From a checkpoint of a small image captioner.
Model: encoder norm layernorm, encoder moe top_k, encoder num experts 32, encoder width 128, decoder width 192, decoder layers 10, decoder norm layernorm_no_bias.
Data: trained on regions of photos with short descriptions (Visual Genome), 50862 training examples, 55.9 epochs.
Rows from block 3 of the image encoder of a small image captioner, named by matrix and row number. Rows with one number within an expert belong to one neuron, the router's apart. Each number is 128 + 32 x the weight over its row's rms, rounded and kept within 0 to 255. All counts start at 0. Numbers have three digits each.
After each expert's rows are labels from the 100 images, of 14848, where the router gives the expert most weight on average: "top examples" is what is common among them. Only what is clearly more common there than usual is listed. The data: regions of photos with short descriptions (Visual Genome).
# router: router (encoder.blocks.3.mlp.router.weight, 32x128, trained with AdamW), inputs 0-127
# up: expert up (encoder.blocks.3.mlp.up, 32x128x128), inputs 0-127
# down: expert down (encoder.blocks.3.mlp.down, 32x128x128, transposed), outputs 0-127

# expert 13
router.13:076088151132140165177129138145089145142115176169140122169086111163091137117129117103123108170127094057049078173103095090148105076126087089159095090138150098136135122111129141129178108096138131113153200109096096114117080119150099164163137133097164152076157151078082129112129138153107092099166146182187169162177070109169116169120084137121153072118137172147122127146154182173099171107165
up.8:101157118139191142150118142144105141160189151150086130074130140120125205093174117091130095146092110125154105148129138111149100121097141120115154139145153148150127155102095110064177117075109140078128071180108134132123114130115122101113134067188108143069180125169080073131119137170136155130061200155129077121164133147144161130125196193090141182121135120076091173117106094073097097143176
down.8:127180142119095172155139155160096114153113121126148136116079141214136162131169126104102153133082084138173186151101048174067087115193100095133159096080145145095172139143164124153110069163159130135147130140101162116125113170105132142112133103134097121162179105132121117139115141083132071219087166054150141128102149140072138135125152135124098115101095116135166065155065136186102123131134
up.61:144148116063126135127123095133165102162190127137115118165125128107076143126147147196172129113147124144118137158085131091163077137103138111163128146096110130141104175099157120122135159097214146226075107114173099120107138094145159075132135143116122152125101188158085110112115173127210105118118105114146074161142051063170097211104161113118155113163143106120153115108125128073129137161078
down.61:109181127168146103130125201134159129050108092186149162161092089108148139134080073123153120068120145134128021118128146121147195096161147140105135136147171158132166091128174122135141089125121077100154114115101114162104093170138167153164161163076118141080153056104132131182137103120105120136122117142170196093113140175162147082145100121120144092100113125115166141128085190107102122074132
up.62:141113110108112150164125171120116092080148125091153227101135140098194123132113100127159132126142139121100109153108118190120078133143162100186133125100049083088149078093097146137181139119155137169160186120209199163048108123134120088073173143103129110150122127125103126139133189131137111099084126123149139107168104127178120123131107097093163086122112138078166094126082141121148174089078
down.62:101148114183091146098150115142152132098110172110171130201095064078099127126111118147085097124114128153101073155195155157139106127102077114072140113133158182123118163084153086080135140108152133083137129080110080101157137116124088158159153158175143177093149146181127174158155115146142109178116067103127116095097139115110068167111084142149157075124212064133128132075137156136118153125178
up.63:141134085086181121161145159063121060139143103097143161121123164108153126083156188188108187172185102112109143125120095156102148090168141069127138138130079139149153193145132179139167143118127127198082226095122138096117093103104111135094149158153071092120097096152123141150116137154156131151142171120115108101111127152107144159171111119130092062179131165129129128154103079086075134092085
down.63:115099130124111139097142087101111124122113169148149116153103150143124147173131081083181100058145138141126188139140167133109108135145131179166121147128141163084068102134192088132109097070066142122161112130181087174092131122137122121109126153071144142131123100159184105091174079143136102171084110064182128118173113124163125197151088110114098190132150036145162149148169192159114122142147
up.64:125165111087118189126088194079134159121146149142077122126165109092137080117148105092088134207177057110136145132138103109195088148077112163160112153136135103136122160125133145110106128090101134181132127149111130138195155167146155093112133110129139105050124104189116085117128118083119107170122147176148127138135111190149193150095102098199160123112130044144179108142093135141135080130095
down.64:132115178109158133093144198151139122145102131145153197131113166105110120141166103145107122128111135119106096102121086149159150097176125154101182124129116148196112107153090134118150099146153137119073136137073123101161133144089091157156189099130163142121101131094116065167112179186100101097095194122093167136114058130081066131046081162124103156122084140182123128105190090124197161123101
up.65:140143088093141112111125113161087092155151122126061135141095071098130107130153117172140144095104087183056169028135191138164160125108115108101167114150137183127187095184109087084108130112131187151167156134136160091116131194128117154160175128146156122097128135184112098082150142111127132121175171126131077114114160125090096113092134153065109185181165136108083149148180132113133125095142
down.65:110114124159096140154132120167132132164131120128182161153130221203164103135124104137096162069082089132106047132141100138160117206138084153095151185125184092115083089060079163124094122122177160138158088162113139109123156115103147160117102143151117164124153118133107071104128121133075100109110150160107143116144133100148150103106124188106163141064150110125159147173090071152165078096102
top examples: text has "sky"

# expert 22
router.22:173136110189151097153184110156169113078147132128143107074162132085137088157123097126153159123144118091116098083040093128097143134136156153165169170121105143149160139129121166135122152173150147095103116174143134162163156164091203147166112071100099100181099102101123135103108113150175123137114070086079115069094163138158155130201136122082097136130117115162108161170071088074128093177154
up.5:119089148148169128147137118082132102128137141053111154148107099128130110187083167183141127106202132108162091113155117175102091123144144167116104112161218167099114093134141107127146118217071194141148139086165055105127119130141136119081135133104190013110143073131143132141133143093134168163120134158129114130116113139158095104162092143105090113117153102154124146066089147095139147106114
down.5:117155137115080121159151076153190080177130127100095103106129171121120090086161115154078121157074143076144141140107166117208173171075124104145082174146139102159158158152094088139093127150156088116110083123150154210117119075138111175136147078149144110141098139131147116147129133197104112098173190099071114122127155132081059131146119099081119159188112149154089128138094080148124135157127
up.6:094094152149075151107081109118076146160112130139116172083148104119152173083082137189175165144103116131099159136108084117084121177122175071149167146122113117098131124105164137115083103119141134113170126119204089128053140168118138151135116112152094160133168244144150143162159104160086085163165106163144079119092129172091090108120091102154095153100088109146127152184128138152085109147167
down.6:145148124102156113143126116098111153131127112181082097103090096173107099095164098139127128129145058087169109142123111126083066147124158123166141123129131112154133140139142097114113054131205123164129167127214115189154148087065102114077107159120162138097136177163079070111130120135174189118125122136180189069156131124161062071120136147190167138125145153141115116067152119167167127113121
up.7:115150112105122114137105187119095102088131142152136153136116156098177151132156112109156127146146134103120093107167143061192145099157107125111135160121115056058200194124145136104107084135126075101147138099114207152106113089094172112180130170124147160100070106175149134134092145162130208111135116094131127172158141120102126093078141143131106079157165203098109108151204152134063115118133
down.7:098115141166179175137077064087133109129200150142098128109116138148167166118175125142142066086097121124089140161081128146128134176210123163179097149129160115121147157135121126079170165155127134136138085181080104111097107077183098092084140108126172134126157118133123133136111110061150092116187156138156087150149120069032113142163111114148150084126151128132077182077121123109133170130137
up.8:144122132127149204096146084121164109116132072176082103112097100137150127072095149154169119102151163194135153136145101143115133094137166092050174101107163062126126178148152149146124138171121093146141082157148131080136123137151152088129139138146178094061159150146099116111108183068154157104084081073096204129137162090098107121121106121148098188099187132153143149111077093156154131105162
down.8:086167094137104106177140139148131179067083130120089090074088148073131147129111127168167105108118151135140163142147191056124158095153125119124134166077138093134084167118109096124078120129213150113148148128126181100076061084178140154126160162186105149173090175113107113149144146138156031162158116160052143137123128102142127110156183129135098133167135095106141116144159161133127123112134
up.9:082108122165124178181094153095096180129119111130166112147148063110112144113176134135119157138175052175149153088160168142131127086078129157174129098159114126144138137147156095141083094062141107135087174142113189082136117126141130199138112104103141141080110105130138084130187092184131090153137141164112171158090132092125105207153104113083102180073142114157104114141086115085096072155107
down.9:107130117136163167095105119091142100116140115102110080095150136151161122140128176120093138142147094115104107178116102115104075161092150122149119035125149146129085101155108162114182120104205171176145145148126093166153125157101043111117137134117136198097143104122142188164063180174129050086068120102150132145144113188089142171165139151180080140150125108115104104123110156150066140140158
up.10:151130062146083089200107141131119110121070126143124147138164160150152115121216098140166157116203134152127140160134141103083162068145148165105075110100147157168076085093166124095144096080138169175187117182131151096104131067171134136144115124149106155122080113126142191055171078171145106162113104140158093140136069083126157116148104150158091107094138093141146154109127145131096102126121
down.10:100104134161144136096093143125159122172127084132081142138090074156143150114122208129129177089101101120119074106127134135112109168117066144109130108151139123047131127185153127087144136142177109101122157103137184114181113144153097210160191122079113183119141109168083124149079145144140124078100152100135193131075182113121117174163158057141094152144087170141064165163141117104122149131136
top examples: text has "sky"; text has "white"; text has "blue"

# expert 3
router.3:200187171115083089089126070067115099070127114096086117110130114106126083154126101089089165121105128132191189179166163158138180131175139178076161147087077164102141131101080141158121158138170106187164134123121157073105095110104147083095094115096118096141105125117117152091072109161195165153080128119115152087169134131103143130137156155166116171128110088156121143151104116084101109141131
up.20:135064135119123100124122104168140133119136130138139107168153125168095078124087148107130163120056149148123147162169134121170134101189078164161138114085084099134065110084088111107102122133130085137150113129131117135124134125136114172100187093149215143183146131097164181100131138197144126143152105160115127089101120108135185124063116126163159150122123069028145148184109177131056147081143
down.20:161146163143112161140173153112134155123112169143169195161161095093146175115188135163152109043104118112151130056156192138094159062148142095087088072054189139145148092059129136151122162152083113148094106102135094184144143142124172133127108095111108130067155123195125114109137114034152158150131165121139082117109158140114084087126132108101129158111137169135122151130121118113142099127132
up.21:072144150104131121109160138138139057088161086136135123172151131116127080089120080144138172125105185127098077158086106138144135193108148114135162160170161152178115096120099123071172123041156094123154131049129123073139107167142152071112172146122101143128113099142189132128116117170193161135095093146152100186130070102156149100114094098133162101126163115149100166148076126139101191166119
down.21:167087080136132154138164103112112223181143169136138041133095108084069119136133101181147125128152126083143148088117139164146125128128103159134116164104082121167029149098117117131090157142127115091114204196099092203126131106127120152185153156126121109157117169177144155128152113068101171150144153118090156132138151107073098124112080118082151141162068136131125119156121100136123101093121
up.22:079048096091097168140140161084052160126096167100139158131094097107067158144114145117128119151138164147099168164149098076183136104173157090110106080145117156121111113124116155159099166136109128110124092141151139134151171094122144141107144113173081081138187138189181097119153154170135137121102110103154099168145081121089129145131112192089119161161139078113099196214143093113098120070129
down.22:124149171135120164180122119200097105115088135136125166140097122142108153148128134099041141159098116121118132090123105174103145077122149118116093160107184164119081125143153101089076084095185145126140115156142119173088088150134132206113121148136102249145098109143146119144145135077155186161145154097107152100152127112209114170103095128121136127155127099118188139082067118116130103066145
up.23:092102125139091127150092115122150146080141154137150124068099071163134127120077151210138097107123130161178107122209089123127142157120121095170141224096154203075171085057098118170117153098151134082117121139130154123139114154072146151160127119114145158081175121146117160154125111102167122070160125097112101153159119155121069118184146122115129105146164126118151142080103128141164061140069
down.23:180155113096139060159146137159140098167168066164141124129121097136135122132155109117116071142137122097122103096068099119140134112111134155136128160167169214154125154195138199079118126090122121109152097105147083083067146113080112160098120161154115116140180190125162106114128152080136190136131105124141174182084074123155146122082088193144134147123111068101070089086102116109095162127140
up.24:074104148122175131172124132180171156179060081154118121130146104115150145140134126104117138110094170069094117100107186165118144110102155212123115066103216137103132102106175164161148164124158150176148128107161108122156111118112150147145104129102126135176127163124111100130162189163158067105110044119138123125065132197108139071117132143123085121110074093085114174125135141120090141120079
down.24:125094146147141133124123090074199075099133168081164057114101170154105129118182195194173122113111098134164136140135144159004108140126161062083173133182106110134098168126125121082137142140078077128118124124096092159118116151143113131141121150148159154110097120109119144139117089083113156136173140129127151116071129155126097163154131104129132162146133127155192147153133050090152087136179
up.25:147112152110143152092107170104110080031109167134062112134122107153163072139137149139152130185151088079094171125161148130141160123124086142120111146122186118089173116125108114131120135095131153166133145142128110179132075037171097191088141150134116112128130140119057141142125145117094132150102200134130181123154148170152119191167121076160128176101107123089164141145099152106081172084064
down.25:129158144183162121148138151046102157071148143130121113184161103086086157138176136149111136103142111149128188163126129136111189132129143155085105106142152117115232155133132136113134172160124094159163153162078157135072119123144097112131059116131090035170097099092128097126129119192169148105061163105151136132118090178085126103122116132125080173139127155137064108121137174100107107164111
top examples: text has "sky"; text has "blue"

# expert 24
router.24:085066178167185182098139153124188132126160065112180094104115101090161132156146102107108103141148163066070089146137146151135157135152116197105107152108165114162111120119142136160145112163095085068086184128130156094140180162121167112105121119153111145123089141108144115193135121159148146064171075073095121147146105164083123092117161133156160092150155140167114191163102167134125129085085
up.17:160148172167105125146118177115074117097126093166093128196120089132074139143168127145108105119131148118144114175113127195144200123108084113140127106128073159181132120090115093088069086104119071105193125155116154108106091161173128138119116062168138128115146127124133146057130176141134070131108121090186104064101130178113172110138132166137128144123127129136119122160153208134177050161141
down.17:180123119151101117083072162080171160100148145171091124118136084135105177132100089099126191139104087101160149113080138124170097113123124153109124151144185049095184120108149123130180155154174159103110146129118120168082211131141138119134099115160131102116121151110129115128141112137144105227120102099089169176060095134145082140086091156083143145146123081187138190143108111163124164117171
up.18:115149056127150125135143160146164122106169092102135105150162155150140079127157131122132096099183153131239110114100080080101198143150129190160097115142115199151103119156162122114161185115094099138161152118152144139154078094146139126121116128151147104183138099088086122154124085108106122076118217099144098131102102140143140170162177119083155125124094123093129094054088157149067124099121
down.18:214120094111160123075113163107141127154096090163124160118132077136088153186058106123137173096150159166124165067055136109128126155130129125139136148191118111123188090136149108085072125101116087107124182233155197091134055187147149143121111114123128176110126148091135144127100149105166165130116118094115059141101142104118087110115107129133115086116146143162114141155151126182126146116151
up.19:131146082097094139188130139142123132127172099164090145104119175149105123149074092171174144142231087192177127085088119093083138105114064061108177092153131086149082111146107118169119125153147114098076147105141162156100201135157173171064130078107129128095096121165149110080109108164112145109141138150110110097129157145125163152083151164116136081122142201149128153109156099110125130103147
down.19:120082120082129149128124184127166151137183084150132165148121114146164166159211146144122112090151185146182111137092131130093124151144097109044115105062147139140139097125082107131119109042155135099116132143136111117114105107135105151117200091125138094132170069152124111122100172072144113109144103185080184126122093128161123118143066191152139112181090113111161091106171208132126107151149
up.20:100147117102162139119144099111150130193160124135161162160122113096128133108099189118113192159114144141146120083139127160137163106149097143182136109080095179064148188075121110085139122165126105089146088153139110144158069097073076115054080167140178164151156083139147208163082136174145105151077102129193097085126076138113160141130133083190124146110109136088129114150153159127138145093126
down.20:165118076135153162156094078168156129106134150057121172118140206080119120102131115203070150113159136134136147092144084093091146122130144119103107223131099139151108115056128180153145132133172146141101138160098146117139144098170084106095082137127116182128173152112124177144161174119118142225136041124094131128112118112122135147141104133099119096121090146134103110155154123136075088077167
up.21:148124091159099123081189102141133221140132165176146036130111115169132070087150090137139176108148130131099059127108074146155077127106147100110112087068131121145097184117174140146067132133156162112163094115121158157070124150127097159083111149117135106108157059107104091177159090171115107094158135169125171146092172100133125162139123111156105148165130124127149157124161074158149122118184
down.21:117130150117138180117132084107142093206151108164142101145164086063196148197150177140106126127113076144123096136130126099195110146141104129175084153141147174111155082100083143115131080104074090137114104114113158100146085126114124145145139159110101160182146141191113162141110099085080131195111125135199105144132118099131082156160156135095122071110088115058156191115118179110118171119108
up.22:176083117129092090169118086132094139102185128125137129114123106127112158151165172137108159090095120146125142066144159153131104139163129159083126213144110130149092172071106119130158077158100154129142159173167073133134158079149149115116138143102066143105154116114046053144164110124124140132252133118100143146141140153093146159142136129068164143137176110117146109039128125135136137084128
down.22:092123076082134192193159192170136089156126157101149075127151136134149112138101168099066145199110114153126205190115110132165164126105113104142107092139128109134160112140136127132070145144107074113096133128114163049109111184150142139191127154130132155142084154115188136156126112131120156126021091143093138133129072082098077144095124148179169121120103106154119106146120138114124164143095
top examples: text has "black"

# expert 5
router.5:084129142171166166101103133103077172103143108108176105128103129153123133143141088082152118125096070072105099211093177167101128117173142142103135088127088132141148137173147135151164086100153102094090163150166073073150161135109168153144110164125137136168158122176077099083157114110102117175194085088164076141103104182132133174141181099112110131156147143154072151155178130155071085103123
up.2:123121120126147121136140116098154115120138094138151118110119170129135194168165130134175125052158169066174148155154166099103084152088103119122109122085120123114100146103158131083144145171106159142156199090099093111104154054116153142093072130213189163144166107091125138141088146131085154093118124079165135165092190106146179113106120110098125153116186076122119103106135058203146138097139
down.2:133109031138136136196117098116154123129142139140133056174072159162099159168140085136147094131118054146082102146068114158100153149164156091084159146123180158103146192139124127168134153155082120087152112136135134113157112110094180078135122146121134093129151120089117146099162153173121086162150135095078107086111076093092118114177119107155168177138084164167104076185154121158091152100132
up.3:165185142118144140116111154131105143098092054083154126137182173099113109157108123106105114085153155117119185175112061124149131081104144148178112127166082113142103056151059139141196124168130189099123135200085094106102128100166158164119076083160087096157109124109090177117128142114155144159141089141125139077096160138174122110182088137087147156110142094105201132108154101099121108127156
down.3:137123143135099125134113129129091090118157120105183110089133116097129189134109074101057077141094160093135121098092112129137148150097027115135142160104116156151128171098127126129169137189156122138159121167091180144154136116182118111092118131151081085116084125129165197122134152141175205085149081102053177166172152146174203151145141080116100168116103154127159092095129082141122143121152
up.4:151122146109113153111162097134128101173115165089171075135132102171130127151164131157101133120180134141124091107174110144085080139187147144096121114166137178186139129108152073137122125201163144159136104154166093139106120109189114071140130100164153087144105116175155119111107143157157107109063145057194152175178090086135104115136115091189105090129116131119153126145054120115114082040080
down.4:158161140135116155093156115104205096077127115097114171144150162123163082148164149107139162170120156137092146084071186160117130131152074142143119155088101123099092119165144130126079135051093099169107128146124122115060097084114179191160117131087086117154153171158141114130141073124122201072113135085106152118113147162066131143097181151137163123176192094159115117167144102120070143127152
up.5:128172154161132135191128108125144093130106078086084129157116132091136096148136103109135111105116164088166133093091129128039143123065065163143121153110137121150111137098165108143141130141144177149130137159151136167112080120138126121132102105085068122236105179106087143140063142090198170136083132064164154143135200113189173150121123119149091159115164126141122119136115074081099135160168
down.5:152119107182152138073120136152159176109081110107130107118120129116097117117156093159149110130179144121077120131088158167117119152163152083112166193164062129170211090130077113165082182106142098152091131152108118176141159138138070104134114076158144133075114144133088139111177159088140134143191095142105125140128134146126169146121097117164098202068064157127134111132147066062157126127075
up.6:144146085162107107173144132122075151147069132107091085115186133162163077141175089142171110117105129138134110086172141088113107087112112169220128087141114177114163128151121150108088114096133099132191216086123105112172145099094116178150131136141147127145139165143183125128152105147115185137106191102092089145165125112116158072092075113119135144115174087140089092165130182100173141090164
down.6:103131112168177147110128129144141096128117204114125154098116170121112144109107166080168146156182099109107123149097086149087119102083091116183151181124113183136125151147171147173132157150149102187097138072141079164140151074171136132162151109088095126152138108134132140080081135127185139117134158132129166132134099110071128073120185176067001149162125125149145137106098137099084148128091
up.7:144097132171120082158119109120052122203095097100200163109124136161107164178126093094132131156123061200134130092136177077148090085164128165148111104101115115204157122109086089146157108137126114187148143133133127170075119112116108067161137136126105141185131142097116124089080170060164138140095147166123151111116115136137096110132132098146054118185136099097162108129155135165177099102161
down.7:159134110109173111155087141121150197112081093141120147106142120162111123094119196154133081120178115129133087142150113137157174116079084117176106120152123126092075163113138118150054133168059067066108142186103076106175127166149147135161090158088162118085166138111144191132114114087164166104137185160149189125134112132126157108084073094106124077095126120143086169162142108147083136167117
top examples: text has "elephant"

# expert 14
router.14:161111051134154135176175153124126125159115147175086166160160156141089096113128124112168152129145115174070099084076126134082156098138174068137176168111118142093182110185127110069127101151079169063086124167153136136152138146074139172170112118144166110128135106133152083107147097084149102155174064079114101137102140142131135140156155092099078121156147135100100138158143157173155130177206
up.8:141134108133113085088118065144154111189132098126054021137136140100179121166121105140081102115169205173098164149152123130168154097136111083080117096122146127127143118149133133104157128116118201120084141131131144085158154162106075102102156177124160148114192116166081161109107112169114149115093114196177111155113167087139119118184118154132149143140160196101120107111083138174140089103118
down.8:197141208133083170106106089138119169114117136104124121156128137132120117112096156078109142108100126174169127110182108159122070115144130150142113073155145115166071124088121069087090070119129099142111110169156055155146139111152158118114144091160170153127145079120090141152125174112082141181116140124067154101105151140147163083135106093143153117084147141142154231172118135137097136180210
up.9:187155097100156128120007077141142087132109085175209105112130122088124144133118191157149083102155088087120144181162138126130149128099155154137136095149108196149146142155133146041130060134114123140116129184094118165138099098093069145164124132122112131128154106125141124157157114146110170147110122069178136188101112154166075145112143132120085174086082135095127117131160155109132132148081
down.9:150127132127117145085147157137143112152073085063152163101106046133129143134114131120109136196181110135166172119105129124146115110116134067078186115103115107126142106117138096102155182151116177097140093067142151090106115098105146197120124122094171184155153166105102182135127076099145143148189153171151133081144103143089145150137165100110114166123079113176132119154079118160058050163172
up.10:149135119100093068129153123186142074084098121139146195144160075099122082106128110126195165111075168135118098116140163134162157110137078161135126128110087175103079108182135169088075166136187111133132111161118086108170092130104119119123102130076088151164105140126142138203077133110178110185128154143112130094121143117165112086120126114121145142069108040123163134159179158157133160065165
down.10:128100109120099088143142111103102094107091133144091158130156103056103107127064129166120134136133116152090120144133101142162193163116159079153159153129116134158123081112069123105156120129098166128131162138130168078074138117098180182146121113152113111178118151114137091125147130119178143126104077122179199135117073216098140190145199189149117142136090132087144131142116206053114088152159
up.11:072128135106104150150173084178183141075094089103175118124157060128106129192161091185127092145147074159161161095130108130068084062117158081103151128129137134129108155128115164164176147101079122124102168113207150104119160149099111124108146156043152138140152166110067044154123121133122133184111129158167107082142145113121103139094138145082159125150186141141138119142151167139107132153114
down.11:085117074098153113154167103212108166170125167103140121133105167144150121147077137140078184121135155138162103191143180100139155144157128116156139126121069120106108132157126148098109097115119142089138150110113126130032045101146126138126058099126084179137106104102106100161173205098086127139189096110090153118124113153133131077190121119097141127110167089140154088175136128133132070108176
up.12:115122094114172132121165126092215158070134206154161103158107122131163113101154094107070092126125106118199130109099109127115141116089158120120189089134161122124162094094158211100127121091153153121094118137167120092114123155140132125077173168189071152127144125191139132139105176084184176108128094129132103108140111150149120118098150152152117152129134114187084141083034111064128101133135
down.12:167150157140093164146100128139151139141149111102151157116125090129184108165082172169092147142143109131158092113109120130103067160142078137165099096111174116109170132175128080145133096156082107111150113102163132099148094158095074180130116136150162147180161117114132166100085125125172063121100183129092122093062097074134177162116103083134172158159069025118150082155126147175178138104119
up.13:182099094132127109058151178094102102168136158174126140137131178136080150094107167112126005117173137147111163093116146139145146123105132107156076114139114141107127128118149126117145128045111141128098111133136144123088136114096160123074200104116176132107070125194178197184134136134121117128154127160091094066178158096161139146109129112151141048124137103118135104184138119179109118093141
down.13:129098124170080121192157138173160129134136101132109156137104157151119145129183128136090167136135146127180129126106125109114153050089086164097148149154110178168114132140137151148122139181121133204131124155116115084144138197059144126156096142087166154102143067136092122078143123114138128097169130075117152199133152065109108085087124068148074134134073150160135148033102112175130114115078
top examples: text has "white"

# expert 10
router.10:103136157105133131164142137099087155155175127160127161158157165115148141093077164152164077131102136102088109180169167175098167130132099103108114121077103110091106155102091102095090133144168162120151084122156142131091101081091089101083129150181170170111136184172167092195195197097157092146149129148121084132081157151125108128122170145101162145071072151120090059132102148140117113076158
up.15:128081149090178103073152122121106171129125124127121147102102135199153087160171097127111140130098107114132172177101145071135122117129150124091122130187131113089060159139129101160180113155118120173169092108145148166114108166127097089100138060170132123075125067168088148057205096132128147134144099139123151212154155126080209080112125163089149104145132120125101156079155156164092124129133
down.15:126140125110106139127095153099127116076117130129156096107088128144121193148112144130121086159174104135115127088114154139118177061071184134177114121133105119084111086112116106101195154172075081066119160131053092142163143102109099163115136194120150167212112147101150141136119113146134126153174161114137122033154110155150077186083126159083190138149154120146126135123120111131102181174089
up.16:151133132149068157107147100165130075140122149146149068154139156131108100133158154165181122123135163124149093136143071145172158124136134098099165067057169087129097037144096108094156091117078160135147087202103086102065150159101145102131132115169053134123153133152155158113177122096124116182102154148117147100130074086157116087139135117159157204180146115179131102117118111093088105129141
down.16:119160163228116138135107137107127203088122084107123128101131110178144163113069125126148204131119147157119141141148114091090124095086103081104147117085092087073119185163118049108104137152110099185108138117130176146135113118152195147162115183146160144141179124113211143141113129142130088111161120098114080113153120128101108139101115087089037136102115087118178145130161120177147135134130
up.17:172135130066113116121083133144111085093074129078128165157113120183115118109176163139185081132136142161131166134179127147137094126074184131131082102155092139163176080148142086055122130127147151122095145147120112124139199125118099128156168116179135101100134119172163178115182161168076100119131136129133028097182187090107144147150173083164162094105117141146104102120094147100099098094110
down.17:101102114159094144145128104161147112123132134168118152122141127109109169126153108133167098111207092125171149141183122105144093138123099180112171182065095156091107158118119162146102129060111120102098092176194102149102121162147141054100164180165156101150065186134094096163106150120162148153136185109134084098139074056074079137148162090121148129100099093147157084157154092134157115098164
up.18:170098126118078149110073155142203154149133143155117131153197108122111164154133175111176111143118099169145122064123136098088103111152095091084100105119138109118152066112105131103101104137067102180166117145112154092089161123118145157140080192105169098141226159113112179174110124117162096131160163098186173082127066136068088140121075138098136149097140136087149123109125170109153115158130
down.18:134135100112154150178148108081100087122089168099148104135053113141120100133103147120102168076151137161118126090101068122175117111156229160183116095124102149134140181110144115151144118153133124141148146169076094143123115085195162200109098046115149154112154109122109136168052112094085086119127173172114111197093165097113205123095105128098164096123141145148114128146143146113153124127114
up.19:042129138090069137140125148113120170193130159103092125189139156211142164149136103122133116137157110127105168093128148096124111119132063164099178115120102091100154132084163199139187186166158081107133137169098104159145138161183058088163173132151067136138162056096113114104155101157078143167082135083092127124079108165141118126131115120115103116132086151166150111100130133121135143110136
down.19:112130146126072105145149131087174107133112157231100096108137109087083087138153094092122154129160149131142144137039101170149136128113068118131131139176134134144073108136131078105186120107134107147109097141078166102107093105080118133169117155089105142113119167100115133120122165124145132112149071168150074132151152181160202113094098128111131137145192181119157163150169183143107223150104
up.20:214144133100129076053138074158104140142141135088103130134158129121148141099076144142140103163133169174158091111179179115117130110129102159104158096177146125174132126068171117125157103066158098074117156178126090047132110091127092071137136083111092117131135117183148148181153150167140144123142119120137135171110168156073134184110135134139103136160150060130161096100056094114155104081125
down.20:152116121123066173155141095172098120117108119069090150056136168141116074136131117089186121167107128096159144134072132144176141112114132082147123136121081119174162114139070069099144085139135135107182117141166155222117154158196098181152120124116163100072042143115136122095137096152138161136142116099075175105156138153154119101134111093126162119113131140127157144184143113063168150077129
top examples: text has "blue"